config.yaml
model: "image classifier"
dataset: "Sentinel-2 satellite tiles (TerraMesh)"
train_examples: 72500
image_size: 64
crop_scale_min: 0.5
horizontal_flip: false
color_jitter: 0.1
targets: ["main land cover"]
num_classes: 9
arch: "resnet"
norm: "batchnorm"
hidden_act: "celu"
depths: [3, 3, 9, 3]
kernel_size: 3
stem: "single"
avg_pool_shortcut: false
widths: [48, 64, 96, 160]
mixing: "cutmix"
loss: "cross_entropy"
init: "trunc_normal_002"
residual_init: "zero_last"
optimizer: "adamw"
learning_rate: 0.0034
beta1: 0.85
beta2: 0.999
eps: 1e-08
max_grad_norm: 1.0
max_steps: 9000
batch_size: 64
epochs: 7.9
lr_schedule: "step"
warmup_steps: 270
weight_decay: 0.1
Rows from block 12 of a small image classifier, named by matrix and row number. Rows with one number belong to one channel. Each number is 500 + 50 x the weight over its row's rms, rounded and kept within 0 to 999. All counts start at 0. Numbers have three digits each. After the name is the row's rms in percent of the matrix's.
After each channel's rows are labels from the 100 images, of 14976, where the channel reaches its highest value: "peak on" is the class under the peak; "responds to" is what is common among them. Only what is clearly more common there than usual is listed. The data: Sentinel-2 satellite tiles (TerraMesh).
# convs0: first 3x3 conv (model.blocks.12.convs.0.weight, 96x96x3x3, each kernel summed), inputs 0-23
# convs1: second 3x3 conv (model.blocks.12.convs.1.weight, 96x96x3x3, transposed, each kernel summed), outputs 0-23

convs0.92 075:446443548515618474548457563456559488412460539577537526489458506477469475
convs1.92 085:412485510499427487447481439474472504470487511561519517524495413468435452
peak on: snow or ice
responds to: snow or ice; main land cover: snow or ice; flooded vegetation

convs0.55 067:554448509493539453479480450499441491475524464453468461505490447508515536
convs1.55 092:451467440495484500472494483486499477503546490556521530474452380470502448
peak on: clouds
responds to: clouds

convs0.35 049:547540481482474483499447408566451542526537510480519516562556584466508527
convs1.35 048:579589497571533376462477451490458568403526493503453602396506552519531499
peak on: water
responds to: water; main land cover: water

convs0.30 098:523473381506440480486491374547464391518440452467469532443509571480482448
convs1.30 102:558544541477463503478576445518411461533512546556486532432461586515484449
peak on: crops
responds to: crops; main land cover: crops; clouds

convs0.47 075:449302512481505472564458422485426437551469421501468465459545509448529442
convs1.47 083:426410482376583479479379523511551499438501479475518488553435509434389562
peak on: crops
responds to: crops; main land cover: crops

convs0.18 111:496451645362553530433527523502456488452503564565491522584473490442424558
convs1.18 116:433393533491450609488421469489515533544489469517569471520509502493491482
peak on: trees; snow or ice
responds to: snow or ice; main land cover: snow or ice; flooded vegetation

convs0.0 120:535352426538451519556389401492342472511506433476501494477468504431468498
convs1.0 075:464448509528365463500431559529581515455498482569499549384519506553520537
peak on: clouds
responds to: clouds; main land cover: clouds

convs0.15 050:459432477456522506467447469473462506478508457485467448371410494427479392
convs1.15 059:541574537494583493472538433534484564477488503522503518434509630389618457
peak on: snow or ice
responds to: snow or ice; main land cover: snow or ice

convs0.64 095:541557435560477548571541491558505551565560520493523529544568558594492548
convs1.64 105:459456473604428445466492541434482546446522438473479598417492524606433439
peak on: water
responds to: water; main land cover: water

convs0.72 083:487406400543468435556519409496474457392504507487500505503498519423543500
convs1.72 131:559433514473475563548414482505526516576469594505523462465467533360450535
peak on: crops
responds to: crops; water; main land cover: crops

convs0.91 049:458436505492497565498550504476474454374521570520517562506454484362462480
convs1.91 064:573497536437495488511414567536465432544499463453486514446476532422399469
peak on: snow or ice
responds to: snow or ice; main land cover: snow or ice

convs0.87 089:510457527379477434368466446511445513482522483475494506530453497493506544
convs1.87 068:487457527386591516481456541516540551606501473474473485565495506509571531
peak on: snow or ice
responds to: snow or ice; clouds

convs0.45 108:480497538504615432585450544518517454444458583547516511513483564462469472
convs1.45 111:422496512493443499455474489486466498476502512541505484545481323473515472
peak on: snow or ice
responds to: snow or ice; main land cover: snow or ice; flooded vegetation

convs0.23 114:521540424417385543364488501507530531476520497400399402482520514529509400
convs1.23 080:590577492463530448471518454529375513594549537551501538486552522457483520
peak on: crops
responds to: crops; main land cover: crops

convs0.52 187:487506445405390530342494488508524514514516467396409362424515501530496428
convs1.52 097:467590472392479473481516448499437542503502539579484614479526550475492458
peak on: crops
responds to: crops; trees; built area; main land cover: crops

convs0.43 090:493424546406612514494458535508509526433524527530510515489425525485445485
convs1.43 106:398471511506446521451484456489487501495511519538530513552479407438505459
peak on: snow or ice
responds to: snow or ice; main land cover: snow or ice; flooded vegetation

convs0.62 052:469482519531541441442413481490451508467473451516497473497485537422443495
convs1.62 089:495538606397541543482511489552497435566556512566394579552471474485497531
peak on: snow or ice
responds to: snow or ice; main land cover: snow or ice

convs0.27 120:533413573526538494557431485543415495578509548506492515553555518467560570
convs1.27 095:412429475600460463479432523474545471380489518440606415464449496479454548
peak on: crops
responds to: crops; main land cover: crops

convs0.88 068:469499447498496453514483437484481467377474558514463450523501569402467463
convs1.88 090:540509542479534553533453512486482499569524569567450511374482524372582448
peak on: crops
responds to: crops; built area; main land cover: crops; flooded vegetation

convs0.56 059:511511459445531475427540466472475491583510503451476449452440414514486524
convs1.56 105:517580436498520496475573458502482529507563501527449582590449353473504480
peak on: clouds
responds to: clouds

convs0.17 123:534365427542452524555411392491334467511505443481502496479474505429466494
convs1.17 078:467447492511356468509438558523582518463498476570500544411521518550520539
peak on: clouds
responds to: clouds; main land cover: clouds

convs0.14 061:501597480415557464439463481507507522444492454514551513464400492462487490
convs1.14 100:485575621454496499478511440545482422506553469576395553577490504472493497
peak on: snow or ice
responds to: snow or ice; main land cover: snow or ice

convs0.2 103:462495481531509419547505530462549540342529612510524489493507532518523482
convs1.2 088:461513506534456422474517470465442521450500514515482461512410378435458497
peak on: water; snow or ice
responds to: snow or ice; main land cover: water; main land cover: snow or ice

convs0.13 073:488511493381478382363450482560520462547484540509506472472450567440524519
convs1.13 094:494511447365509564490502486540532552546485466519388589495424571556482445
peak on: clouds
responds to: clouds; main land cover: trees

convs0.58 107:592524448548452549475558426591392516574569489441478500551552517559492532
convs1.58 107:387377502643456452477491518503547485409521454472538490398439509596508487
peak on: water
responds to: water; flooded vegetation; main land cover: water

convs0.40 107:559398545629493502569462460508418467546409483471449460622534512477524505
convs1.40 109:451393482531519461550434544481558462385511500444629423433479494429431556
peak on: crops
responds to: crops; main land cover: crops; built area

convs0.31 075:550558449555501495584465425533455525498530413479520492462533462493557471
convs1.31 102:455467521602479440512569479442520475382499495512517523473401514478397457
peak on: water
responds to: water; main land cover: water; flooded vegetation

convs0.51 112:337382518481507492505451463433483490536500431525506449350517491498530466
convs1.51 107:434402466338539477493376586492549517462522464482453549607534527487387509
peak on: crops
responds to: crops; main land cover: crops; built area

convs0.24 155:504520439399403547358490476506533509491501506392413401438520539485497402
convs1.24 090:468612474392560457465533391495439574522528564546454586490498575446428485
peak on: crops
responds to: crops; built area; main land cover: crops

convs0.69 067:524558470323425406352516421504530484569482323490489463443466486515501512
convs1.69 124:556573449385521509487553479499527494509510478525371585519469589488463493
peak on: clouds
responds to: clouds; main land cover: trees

convs0.44 050:501524537480542484381406508451503552417493450507508496495515532454473491
convs1.44 073:409525573433538536511442493563464424549532496576434543532480493534475448
peak on: snow or ice
responds to: snow or ice; main land cover: snow or ice

convs0.90 118:516422641345521524430506549513483491466524546534466524568467505515455566
convs1.90 122:446383522432463585479410500499521528553482462485531487526500480539502477
peak on: trees
responds to: snow or ice; main land cover: trees; main land cover: snow or ice; flooded vegetation

convs0.70 056:452461517517512460477485482455459463383490581548527546479429495450466494
convs1.70 078:558500587400493559485507453515510498503516521526474441509450554363421469
peak on: crops
responds to: crops; main land cover: crops

convs0.5 196:473499462391385531341498484503526507513505467403408363417522503513494429
convs1.5 117:441583471394488499479525445514444542506499541579463615479536548477480461
peak on: crops
responds to: crops; trees; main land cover: crops; built area

convs0.8 106:546439419521437475555382437520365439500489502473493500501452491421431484
convs1.8 062:484570474461368501469458534520510564429480467531507467376495571429594554
peak on: clouds
responds to: clouds; main land cover: clouds

convs0.53 076:555423426483462469490473418491410471527486508417441467529537464519512512
convs1.53 080:505502436515452484484501483476460477556549453562506528460493319521555454
peak on: clouds
responds to: clouds; main land cover: clouds

convs0.54 059:488499495445477567508508510498507505473528556523462510495499547313508514
convs1.54 177:542511488439521619475424420518433515583496625494481530453532482470397465
peak on: crops
responds to: crops; main land cover: crops

convs0.48 143:523472423517454440561473475490389410506481537493504507471492440419500488
convs1.48 097:480513520515381504509472531513470518531509489535517468435502464545524598
peak on: clouds
responds to: clouds; main land cover: clouds

convs0.49 066:527475466431517461392504449501463488467502474455468473567482445406491532
convs1.49 105:460499514436517523474504485502497496579558460565475562568489381512490486
peak on: clouds
responds to: clouds

convs0.66 170:501507454383388535331493485515522512509505467402415388444530507497495443
convs1.66 099:458609472405484476477529437499444534490504551570490605477506562469455458
peak on: crops
responds to: crops; main land cover: crops; built area

convs0.21 151:479534437420388548332496493498534522502515505398415405427531514517499422
convs1.21 095:500606496386499439472539410494412521513510533563483609497493536445435475
peak on: crops
responds to: crops; trees; built area; main land cover: crops

convs0.4 080:584556511431466568451437482447527529447503466452442486574520486467531502
convs1.4 113:564560504530572465462570399493469528478534570472545475520458533405408564
peak on: crops
responds to: crops; main land cover: crops; flooded vegetation

convs0.16 075:429483493467459485385457450491462503409501494504511479496413544481435426
convs1.16 078:566573549469614530536528465502502565551477531510492526425501581474536440
peak on: water
responds to: main land cover: water

convs0.6 141:515479399526446468561492469480412424498481516496519518470491422412481481
convs1.6 102:476478522470381534525445530492475526540494487548490471458494455559539594
peak on: clouds
responds to: clouds; main land cover: clouds

convs0.81 068:462553452500532605527511531465501484511505473479493492417529489526592501
convs1.81 100:406543474489548500478515547496474484441490472524472555452475453478355494
peak on: water
responds to: water; main land cover: water

convs0.79 094:509517581540578464573477546489586520434534546555529488563520496498505577
convs1.79 097:433466491510401468443522445470474543462520504566469577503447431501369432
peak on: snow or ice
responds to: snow or ice; main land cover: snow or ice; flooded vegetation

convs0.74 091:478466498504573427548464526469516494379486493523541545481391537511474473
convs1.74 085:445524512523469462446510445486457501465497507514526445545471361468479485
peak on: snow or ice
responds to: snow or ice; main land cover: snow or ice; flooded vegetation

convs0.86 130:517442525540531520534487442591349469610518504493528551524558523526549579
convs1.86 103:364386492549488468472468505471522459344477514463616455422483493557492509
peak on: crops
responds to: crops; main land cover: crops

convs0.12 213:475497469399390528344492489505531517512512473410407361409519496540502428
convs1.12 129:432576479402484510482503459507437538507511538585458612501535532489476466
peak on: crops
responds to: crops; main land cover: crops; built area

convs0.68 089:530446471523468416519513442483411432471476475454473487537508391483471533
convs1.68 099:501472447539450525491505482503461458582548439565519516455484370532498453
peak on: clouds
responds to: clouds; main land cover: clouds

convs0.28 116:467513485531539381556485493454526515372499586508526492503500573485501492
convs1.28 087:446533515524477445456501477489433519440503499512491431515445310441446504
peak on: snow or ice
responds to: snow or ice; main land cover: snow or ice

convs0.84 094:494457520475597440561418491498488480427476518539533532490418565469432470
convs1.84 088:426500525520445494441489454483473498484496495537516489533469374473485471
peak on: snow or ice
responds to: snow or ice; main land cover: snow or ice; flooded vegetation

convs0.33 104:585415512561515530551464446546432522574457503479465488591566513485528522
convs1.33 111:422474487599513497492469520467540420411469467466648440422440447451464545
peak on: crops
responds to: main land cover: crops; flooded vegetation

convs0.9 086:511453431531440553519494339514379547556544416476514508487481495501440489
convs1.9 060:462478459430562456475490539507625558475512480546447577509541583505619467
peak on: crops
responds to: crops; built area; main land cover: crops

convs0.22 071:484517507402475441396536537467514496451526548464482474494374384413507548
convs1.22 093:495499480466507569500447448535494495558523472533496574529490521454431459
peak on: clouds
responds to: clouds

convs0.67 074:531411500526550446567420468507413424497443487526496500494463520476445455
convs1.67 064:509631493469579420489524505505468474484524507517474481496357454404614486
peak on: snow or ice
responds to: snow or ice; main land cover: snow or ice

convs0.20 078:593330326548462535562442451515434505518501448479477470506525463433469476
convs1.20 123:480410533562446505522408469484535513536522564552526519377528491461512515
peak on: crops
responds to: main land cover: crops; clouds

convs0.37 087:480571479457566570540630546505465523506542428540500529447533566563554487
convs1.37 119:450558463602534380448565522456479520405538440501459612382476525532463440
peak on: snow or ice
responds to: snow or ice; main land cover: snow or ice

convs0.1 120:554550484445424500422545521560523534537570542435502500568564566561555564
convs1.1 094:467449480639459444451472529439514525448527508488456593397431477579463433
peak on: water
responds to: water; main land cover: water

convs0.50 118:529416424522458469564458456477373422500480475492501508461468458426491491
convs1.50 071:472492515517371498491444560523520507505498497547496516413499484564562562
peak on: clouds
responds to: clouds; main land cover: clouds

convs0.7 101:559330430526445540534406369527304492534521475472495491487489524450451499
convs1.7 074:454423501484337450486465564522575536471501456556495575418523565545508517
peak on: clouds
responds to: clouds; main land cover: clouds

convs0.80 090:475445487548513413539445465467517569359546556495522483526485521533523500
convs1.80 070:466497502525489426464484478455470508451517496512442514477410408481396485
peak on: water
responds to: water; main land cover: water

convs0.77 114:498444584334522408372442485513479500444513496521490526548460504512510560
convs1.77 093:451382514447496576493454509500520501580481460494504475528493496574543503
peak on: trees; snow or ice
responds to: snow or ice; main land cover: snow or ice

convs0.61 153:446456459453398496363488470486506493520511432404448406350485482472496397
convs1.61 090:459585501356540530487522515502443554476498468541471593518551559441513456
peak on: trees; crops
responds to: trees; crops; built area; main land cover: crops

convs0.39 080:494470471436396555347507464512504517551491464415432399350518522515485396
convs1.39 059:499640518383613509479516452534450542480506475515474546446538589429593477
peak on: crops
responds to: crops; main land cover: crops; built area

convs0.95 082:492436461481557494484555486503455418465472464514469470500446415469439488
convs1.95 108:471512518483513527477540471527460453567580475557488556586474393532475465
peak on: clouds; snow or ice
responds to: clouds; snow or ice; main land cover: snow or ice

convs0.71 071:468452564373559500382506572470549496467530531517468470503371479429447521
convs1.71 103:441453514452442585491431461498527495535491482537529579544506556437435439
peak on: snow or ice
responds to: snow or ice; main land cover: snow or ice; flooded vegetation

convs0.94 102:541318432531432536541401377506324491517509460467492488482492519442468502
convs1.94 072:476423497493343448492455563523580524487499472564501551408532534516524531
peak on: crops
responds to: crops; built area; main land cover: crops

convs0.60 102:510472444513482447537446403505505585468564562476527527520535579520484527
convs1.60 098:485471478588427432480465521459510521502545453503409617419446547559472453
peak on: water
responds to: water; main land cover: water