{"model": "image classifier", "dataset": "Sentinel-2 satellite tiles (TerraMesh)", "train_examples": 72500, "image_size": 64, "crop_scale_min": 0.5, "horizontal_flip": false, "color_jitter": 0.1, "targets": ["main land cover"], "num_classes": 9, "arch": "resnet", "norm": "batchnorm", "activation": "celu", "depths": [3, 3, 9, 3], "kernel_size": 3, "stem": "single", "avg_pool_shortcut": false, "widths": [48, 64, 96, 160], "mixing": "cutmix", "loss": "cross_entropy", "init": "trunc_normal_002", "residual_init": "zero_last", "optimizer": "adamw", "lr": 0.0034, "beta1": 0.85, "beta2": 0.999, "eps": 1e-08, "grad_clip": 1.0, "steps": 9000, "batch_size": 64, "epochs": 7.9, "lr_schedule": "step", "warmup_steps": 270, "weight_decay": 0.1}
Rows from block 3 of a small image classifier, named by matrix and row number. Rows with one number belong to one channel. Each number is 200 + 40 x the weight over its row's rms, rounded and kept within 0 to 999. All counts start at 0.
Before each channel's rows are labels from the 100 images, of 14976, where the channel reaches its highest value: "colour at peak" is the nearest of a few named colours to the mean colour under the peak. Only what is clearly more common there than usual is listed. The data: Sentinel-2 satellite tiles (TerraMesh).
# convs0: first 3x3 conv, stride 2 (model.blocks.3.convs.0.weight, 64x48x3x3, each kernel summed), inputs 0-47
# convs1: second 3x3 conv (model.blocks.3.convs.1.weight, 64x64x3x3, transposed, each kernel summed), outputs 0-63

colour at peak: white; pink
convs0.25,195,195,210,193,121,123,57,207,117,184,169,197,196,185,224,185,164,144,150,195,188,200,194,161,220,215,166,162,204,155,218,149,130,228,208,243,181,119,173,166,209,207,192,187,200,225,185,194
convs1.25,197,249,236,167,185,80,208,231,176,170,206,196,198,233,177,227,190,227,204,201,170,184,203,206,199,325,127,219,198,200,227,196,172,225,185,174,173,201,236,105,223,223,203,183,227,155,233,218,202,276,108,203,145,206,194,206,221,151,104,183,213,131,221,214

colour at peak: cyan
convs0.61,176,198,141,176,219,162,126,214,103,184,163,182,200,218,184,215,190,194,215,195,149,174,163,199,187,204,177,180,187,166,87,221,57,192,157,212,187,175,211,186,213,204,148,198,157,166,173,156
convs1.61,191,210,203,144,172,208,184,262,189,194,216,203,234,157,211,211,202,147,159,154,282,289,221,193,274,223,225,127,215,210,217,183,220,173,199,183,294,222,127,208,199,124,163,217,207,236,181,215,145,196,154,174,216,90,191,237,174,149,161,167,210,158,250,219

colour at peak: green
convs0.27,176,182,195,224,182,173,36,196,163,208,226,205,198,188,199,227,200,150,189,201,163,179,224,170,183,163,209,225,199,182,176,192,51,149,210,187,194,218,193,199,117,175,186,193,196,186,161,187
convs1.27,206,173,226,182,201,223,183,248,188,209,225,120,166,173,196,177,193,207,259,108,156,209,128,275,192,185,202,191,209,278,181,196,194,228,164,149,173,144,209,203,227,310,176,224,195,225,255,256,258,172,252,206,248,179,231,117,278,208,221,239,212,177,196,193

colour at peak: pink; white
convs0.32,185,208,166,260,202,225,144,212,86,179,169,188,192,190,247,187,133,158,200,207,184,197,195,209,156,165,140,157,196,203,351,194,232,191,127,202,228,196,241,218,171,173,172,197,176,196,201,183
convs1.32,220,140,201,192,256,230,178,194,213,185,158,165,197,215,152,162,163,236,196,144,141,152,184,244,203,190,282,217,162,220,174,229,174,188,205,189,160,211,211,221,317,208,229,224,250,150,195,156,185,198,281,166,145,259,177,215,273,214,261,258,234,272,196,249

colour at peak: orange; red
convs0.33,248,192,222,186,210,136,199,287,164,200,179,199,196,223,165,200,193,206,210,221,175,293,164,205,221,335,188,203,257,212,164,216,195,221,188,196,243,251,240,192,177,323,200,217,195,212,184,187
convs1.33,199,238,200,196,179,188,255,125,195,188,227,225,247,205,163,226,158,179,148,241,182,212,182,187,218,270,199,159,182,185,195,180,185,145,202,239,241,175,215,56,221,154,170,150,196,242,163,198,152,210,127,187,184,274,197,268,209,192,125,259,200,144,151,198

colour at peak: white; cyan
convs0.23,182,210,130,228,226,241,123,183,220,188,88,151,219,198,197,214,126,214,219,201,193,176,130,207,170,167,173,112,159,214,233,215,207,191,215,210,200,114,200,184,235,165,166,189,159,121,180,176
convs1.23,233,179,236,197,189,224,212,223,204,160,209,211,285,70,177,196,198,162,206,144,245,291,201,190,217,200,247,133,186,215,247,173,227,163,194,211,253,229,89,216,241,186,195,207,175,256,135,180,141,187,246,204,274,169,155,204,214,170,225,193,210,228,215,220

colour at peak: white; pink
convs0.51,205,193,194,183,189,199,66,212,185,202,194,203,196,201,207,205,205,199,194,196,200,197,211,205,186,207,201,200,213,194,188,198,0,210,189,193,190,202,212,208,190,205,194,209,203,193,183,202
convs1.51,202,250,227,87,162,230,129,230,209,136,242,157,220,182,194,199,208,245,175,158,178,264,163,251,235,244,287,174,211,209,194,238,228,176,154,173,251,184,231,202,217,187,212,243,199,123,235,261,235,184,148,173,186,219,220,222,176,203,184,268,190,139,186,280

colour at peak: black
convs0.21,148,171,270,154,157,186,176,156,183,204,217,223,187,193,207,158,208,163,161,190,163,120,271,142,234,111,245,258,213,183,198,170,217,206,190,168,202,227,198,171,162,77,218,215,193,162,165,183
convs1.21,216,187,200,216,169,265,267,182,209,203,216,170,137,213,223,171,262,180,261,158,219,218,156,227,205,187,194,199,278,180,185,203,214,235,195,266,190,105,169,208,179,203,190,128,159,230,210,209,238,148,191,222,212,191,301,192,177,308,209,216,264,217,126,251

colour at peak: white
convs0.44,197,220,124,126,174,220,170,212,161,197,172,199,205,181,254,164,118,166,147,200,199,218,163,138,222,218,148,162,225,158,178,185,125,244,150,257,208,136,196,143,241,202,156,161,175,138,192,161
convs1.44,185,248,226,184,183,107,210,234,184,177,205,185,199,240,186,200,182,211,194,216,153,166,199,213,192,303,122,224,200,265,189,155,175,223,171,169,155,209,239,102,215,212,222,189,203,181,241,194,215,267,128,219,135,193,181,187,266,141,111,176,201,125,236,185

colour at peak: grey
convs0.19,179,207,212,145,216,166,336,140,226,200,200,211,206,236,208,160,218,163,215,197,175,162,223,103,184,109,210,201,172,190,152,221,276,183,186,223,188,217,200,197,171,95,204,184,195,198,197,186
convs1.19,190,198,193,196,160,221,225,123,133,209,193,181,179,183,351,107,206,216,261,165,214,165,173,208,196,239,215,178,181,275,179,241,184,177,216,264,164,179,214,226,167,193,264,180,128,177,199,182,255,219,181,174,204,195,237,138,236,214,207,173,266,235,210,239

colour at peak: white; pink
convs0.35,234,186,208,172,173,153,80,204,78,189,189,210,203,170,223,221,170,207,174,189,139,205,190,211,200,230,170,163,209,154,141,196,110,214,146,211,187,130,171,176,207,219,171,210,156,215,172,140
convs1.35,196,260,216,174,171,98,206,205,171,196,218,212,211,232,191,219,193,222,204,217,194,206,195,188,209,326,123,196,201,201,235,199,183,211,207,176,194,165,223,82,166,204,211,185,213,171,212,217,196,273,92,213,193,203,209,210,186,164,88,176,217,116,215,216

colour at peak: brown
convs0.16,189,198,186,203,195,200,32,212,150,196,213,201,198,199,188,191,212,187,192,194,192,190,204,176,200,196,206,202,198,180,157,195,0,208,203,202,197,200,203,202,187,194,188,208,200,189,183,191
convs1.16,170,206,193,144,134,205,128,283,186,188,315,170,180,199,141,257,207,206,166,146,185,214,137,252,228,175,241,185,213,195,224,211,209,180,201,130,218,192,249,216,234,186,189,259,163,131,238,267,281,166,226,182,174,192,230,216,230,216,223,241,208,162,213,262

colour at peak: pink; white
convs0.42,172,200,174,307,204,282,118,184,49,207,200,193,202,191,206,161,186,179,199,216,157,206,174,214,185,178,158,173,201,220,230,185,265,199,117,214,236,200,218,198,169,177,183,191,170,188,207,164
convs1.42,229,164,209,185,242,228,189,183,199,175,175,146,201,220,136,164,168,240,191,172,158,154,187,271,208,188,277,208,156,202,168,235,157,183,202,205,164,209,210,229,332,227,216,207,248,167,195,159,184,200,280,154,166,263,172,226,258,227,256,263,222,255,185,276

colour at peak: pink
convs0.55,174,212,123,217,215,223,116,202,231,187,90,165,216,195,206,198,128,210,213,202,157,179,129,189,181,179,172,117,169,199,236,207,161,199,195,205,190,133,214,166,228,173,140,176,138,150,160,152
convs1.55,232,187,220,194,196,228,205,228,202,176,208,208,278,74,187,189,194,172,195,150,268,302,184,199,227,203,243,131,192,224,223,191,229,165,197,195,261,232,74,205,233,173,190,210,187,225,139,183,137,186,217,190,278,141,165,194,192,173,213,179,197,214,244,219

colour at peak: white; pink
convs0.6,189,178,174,302,213,292,84,180,75,215,218,181,195,205,176,166,194,179,196,207,191,193,177,209,163,177,186,181,195,221,216,196,270,206,110,202,241,190,208,160,181,169,182,189,182,199,230,179
convs1.6,241,174,222,180,238,243,205,183,208,167,186,152,223,217,145,152,163,230,195,193,172,148,187,270,208,171,275,217,149,217,183,250,158,187,205,201,171,212,191,224,338,227,212,185,250,173,200,157,185,213,281,151,174,243,156,225,258,222,249,260,222,257,199,273

colour at peak: grey
convs0.57,259,211,198,218,192,253,133,207,304,196,138,169,205,201,269,192,103,251,208,207,186,226,198,187,177,173,163,193,211,241,319,185,125,201,231,198,219,177,193,175,187,166,205,169,185,169,179,169
convs1.57,301,172,201,203,192,258,227,172,147,156,214,199,263,128,220,196,177,226,196,121,231,252,202,234,195,202,284,180,164,163,203,174,218,157,180,226,215,196,155,198,263,227,230,181,175,199,184,169,128,169,268,213,314,168,174,209,210,255,248,222,197,233,189,248

colour at peak: white; cyan
convs0.1,191,222,100,178,208,171,152,210,133,184,159,179,199,200,188,227,159,199,204,200,154,185,130,208,176,208,176,160,176,178,114,209,86,200,173,214,195,149,219,172,225,207,127,198,133,144,169,152
convs1.1,203,207,210,171,155,221,179,249,209,171,223,220,237,131,206,201,206,132,166,156,291,298,196,181,261,234,235,118,218,213,188,186,222,182,197,176,281,240,120,216,204,134,154,223,182,237,159,218,160,192,167,190,230,106,197,238,169,162,179,172,208,167,249,218

colour at peak: pink; white
convs0.34,216,190,196,174,177,195,47,205,208,204,193,203,181,193,221,208,197,195,188,195,198,202,215,208,184,207,199,195,216,193,192,188,0,214,177,191,184,201,211,207,181,206,195,209,202,196,180,200
convs1.34,216,259,223,117,164,238,152,217,211,122,235,162,209,190,191,201,202,257,189,186,173,266,177,239,220,283,290,178,202,186,179,231,220,190,162,174,235,177,244,186,234,220,229,224,199,112,241,262,239,196,135,195,184,240,215,216,181,219,172,288,184,157,178,276

colour at peak: brown
convs0.11,181,196,170,222,188,183,2,200,157,195,212,194,191,196,191,188,195,143,191,191,167,192,192,149,190,185,199,198,204,179,222,197,59,213,183,205,196,209,189,193,168,187,174,169,193,188,180,179
convs1.11,188,181,179,130,204,148,156,264,154,266,236,99,176,180,177,219,169,238,228,187,175,222,169,312,201,184,190,189,191,258,203,253,178,190,218,127,230,199,212,199,245,282,194,240,207,199,255,233,285,178,219,169,236,170,169,154,265,221,166,199,207,187,234,209

colour at peak: black
convs0.29,170,167,247,190,166,180,91,170,128,193,241,199,185,179,208,199,190,179,169,188,151,160,269,192,227,129,226,266,189,192,173,164,122,198,188,167,198,219,176,175,108,130,203,228,186,168,155,174
convs1.29,182,189,196,157,188,235,224,225,126,214,220,143,140,215,201,176,243,158,293,163,198,219,135,247,199,150,169,196,256,222,210,218,227,264,201,221,190,130,166,212,195,261,137,175,201,258,231,233,210,125,215,208,225,186,263,149,176,244,227,239,263,217,126,250

colour at peak: white; pink
convs0.5,195,197,188,196,198,198,105,215,161,194,193,197,197,204,197,200,209,194,195,191,203,191,206,197,188,203,200,196,213,194,184,197,0,212,190,196,191,200,212,205,194,202,188,208,200,187,181,200
convs1.5,194,248,206,85,162,213,120,245,211,155,240,151,220,185,192,205,203,235,158,147,185,254,158,257,255,222,268,171,204,223,204,245,226,161,172,160,266,202,215,203,220,167,199,251,207,135,231,246,226,187,138,163,189,187,205,226,185,176,164,236,197,109,203,269

colour at peak: cyan
convs0.10,177,190,145,169,218,168,126,219,104,184,168,179,199,218,185,217,187,188,214,192,138,179,170,194,184,206,181,189,192,164,88,218,62,189,161,207,187,177,211,184,209,206,148,200,150,157,167,149
convs1.10,191,212,202,135,167,201,180,250,186,199,222,206,236,162,219,207,204,149,162,157,287,283,212,197,277,217,219,133,215,218,219,189,218,176,208,188,294,223,127,204,193,116,165,219,209,236,185,216,143,202,152,175,212,93,194,232,172,149,162,163,213,157,254,232

colour at peak: cyan
convs0.63,183,216,134,172,215,182,128,206,152,183,144,176,203,206,204,220,161,197,212,198,156,185,153,200,183,202,173,157,188,187,113,211,48,203,158,213,194,154,228,169,222,200,137,193,143,152,170,157
convs1.63,216,203,213,161,174,227,182,241,201,179,215,208,245,124,199,197,203,154,174,156,297,307,194,197,258,226,246,114,207,215,187,200,218,172,194,185,285,230,106,214,211,149,172,222,195,234,169,210,148,193,169,180,242,100,185,219,170,157,184,179,204,172,251,224

colour at peak: cyan
convs0.4,182,218,105,171,212,170,144,206,150,183,160,172,198,203,205,220,165,194,207,197,145,185,133,200,177,203,173,168,188,177,122,212,73,198,161,214,190,159,222,171,224,204,125,195,137,144,168,148
convs1.4,206,205,215,163,162,224,185,258,210,170,218,215,238,138,203,197,206,139,166,156,296,298,219,186,269,232,236,128,210,223,191,190,216,177,193,174,286,239,129,213,202,134,153,217,187,232,159,213,158,191,167,189,230,102,196,223,167,158,180,165,202,167,259,214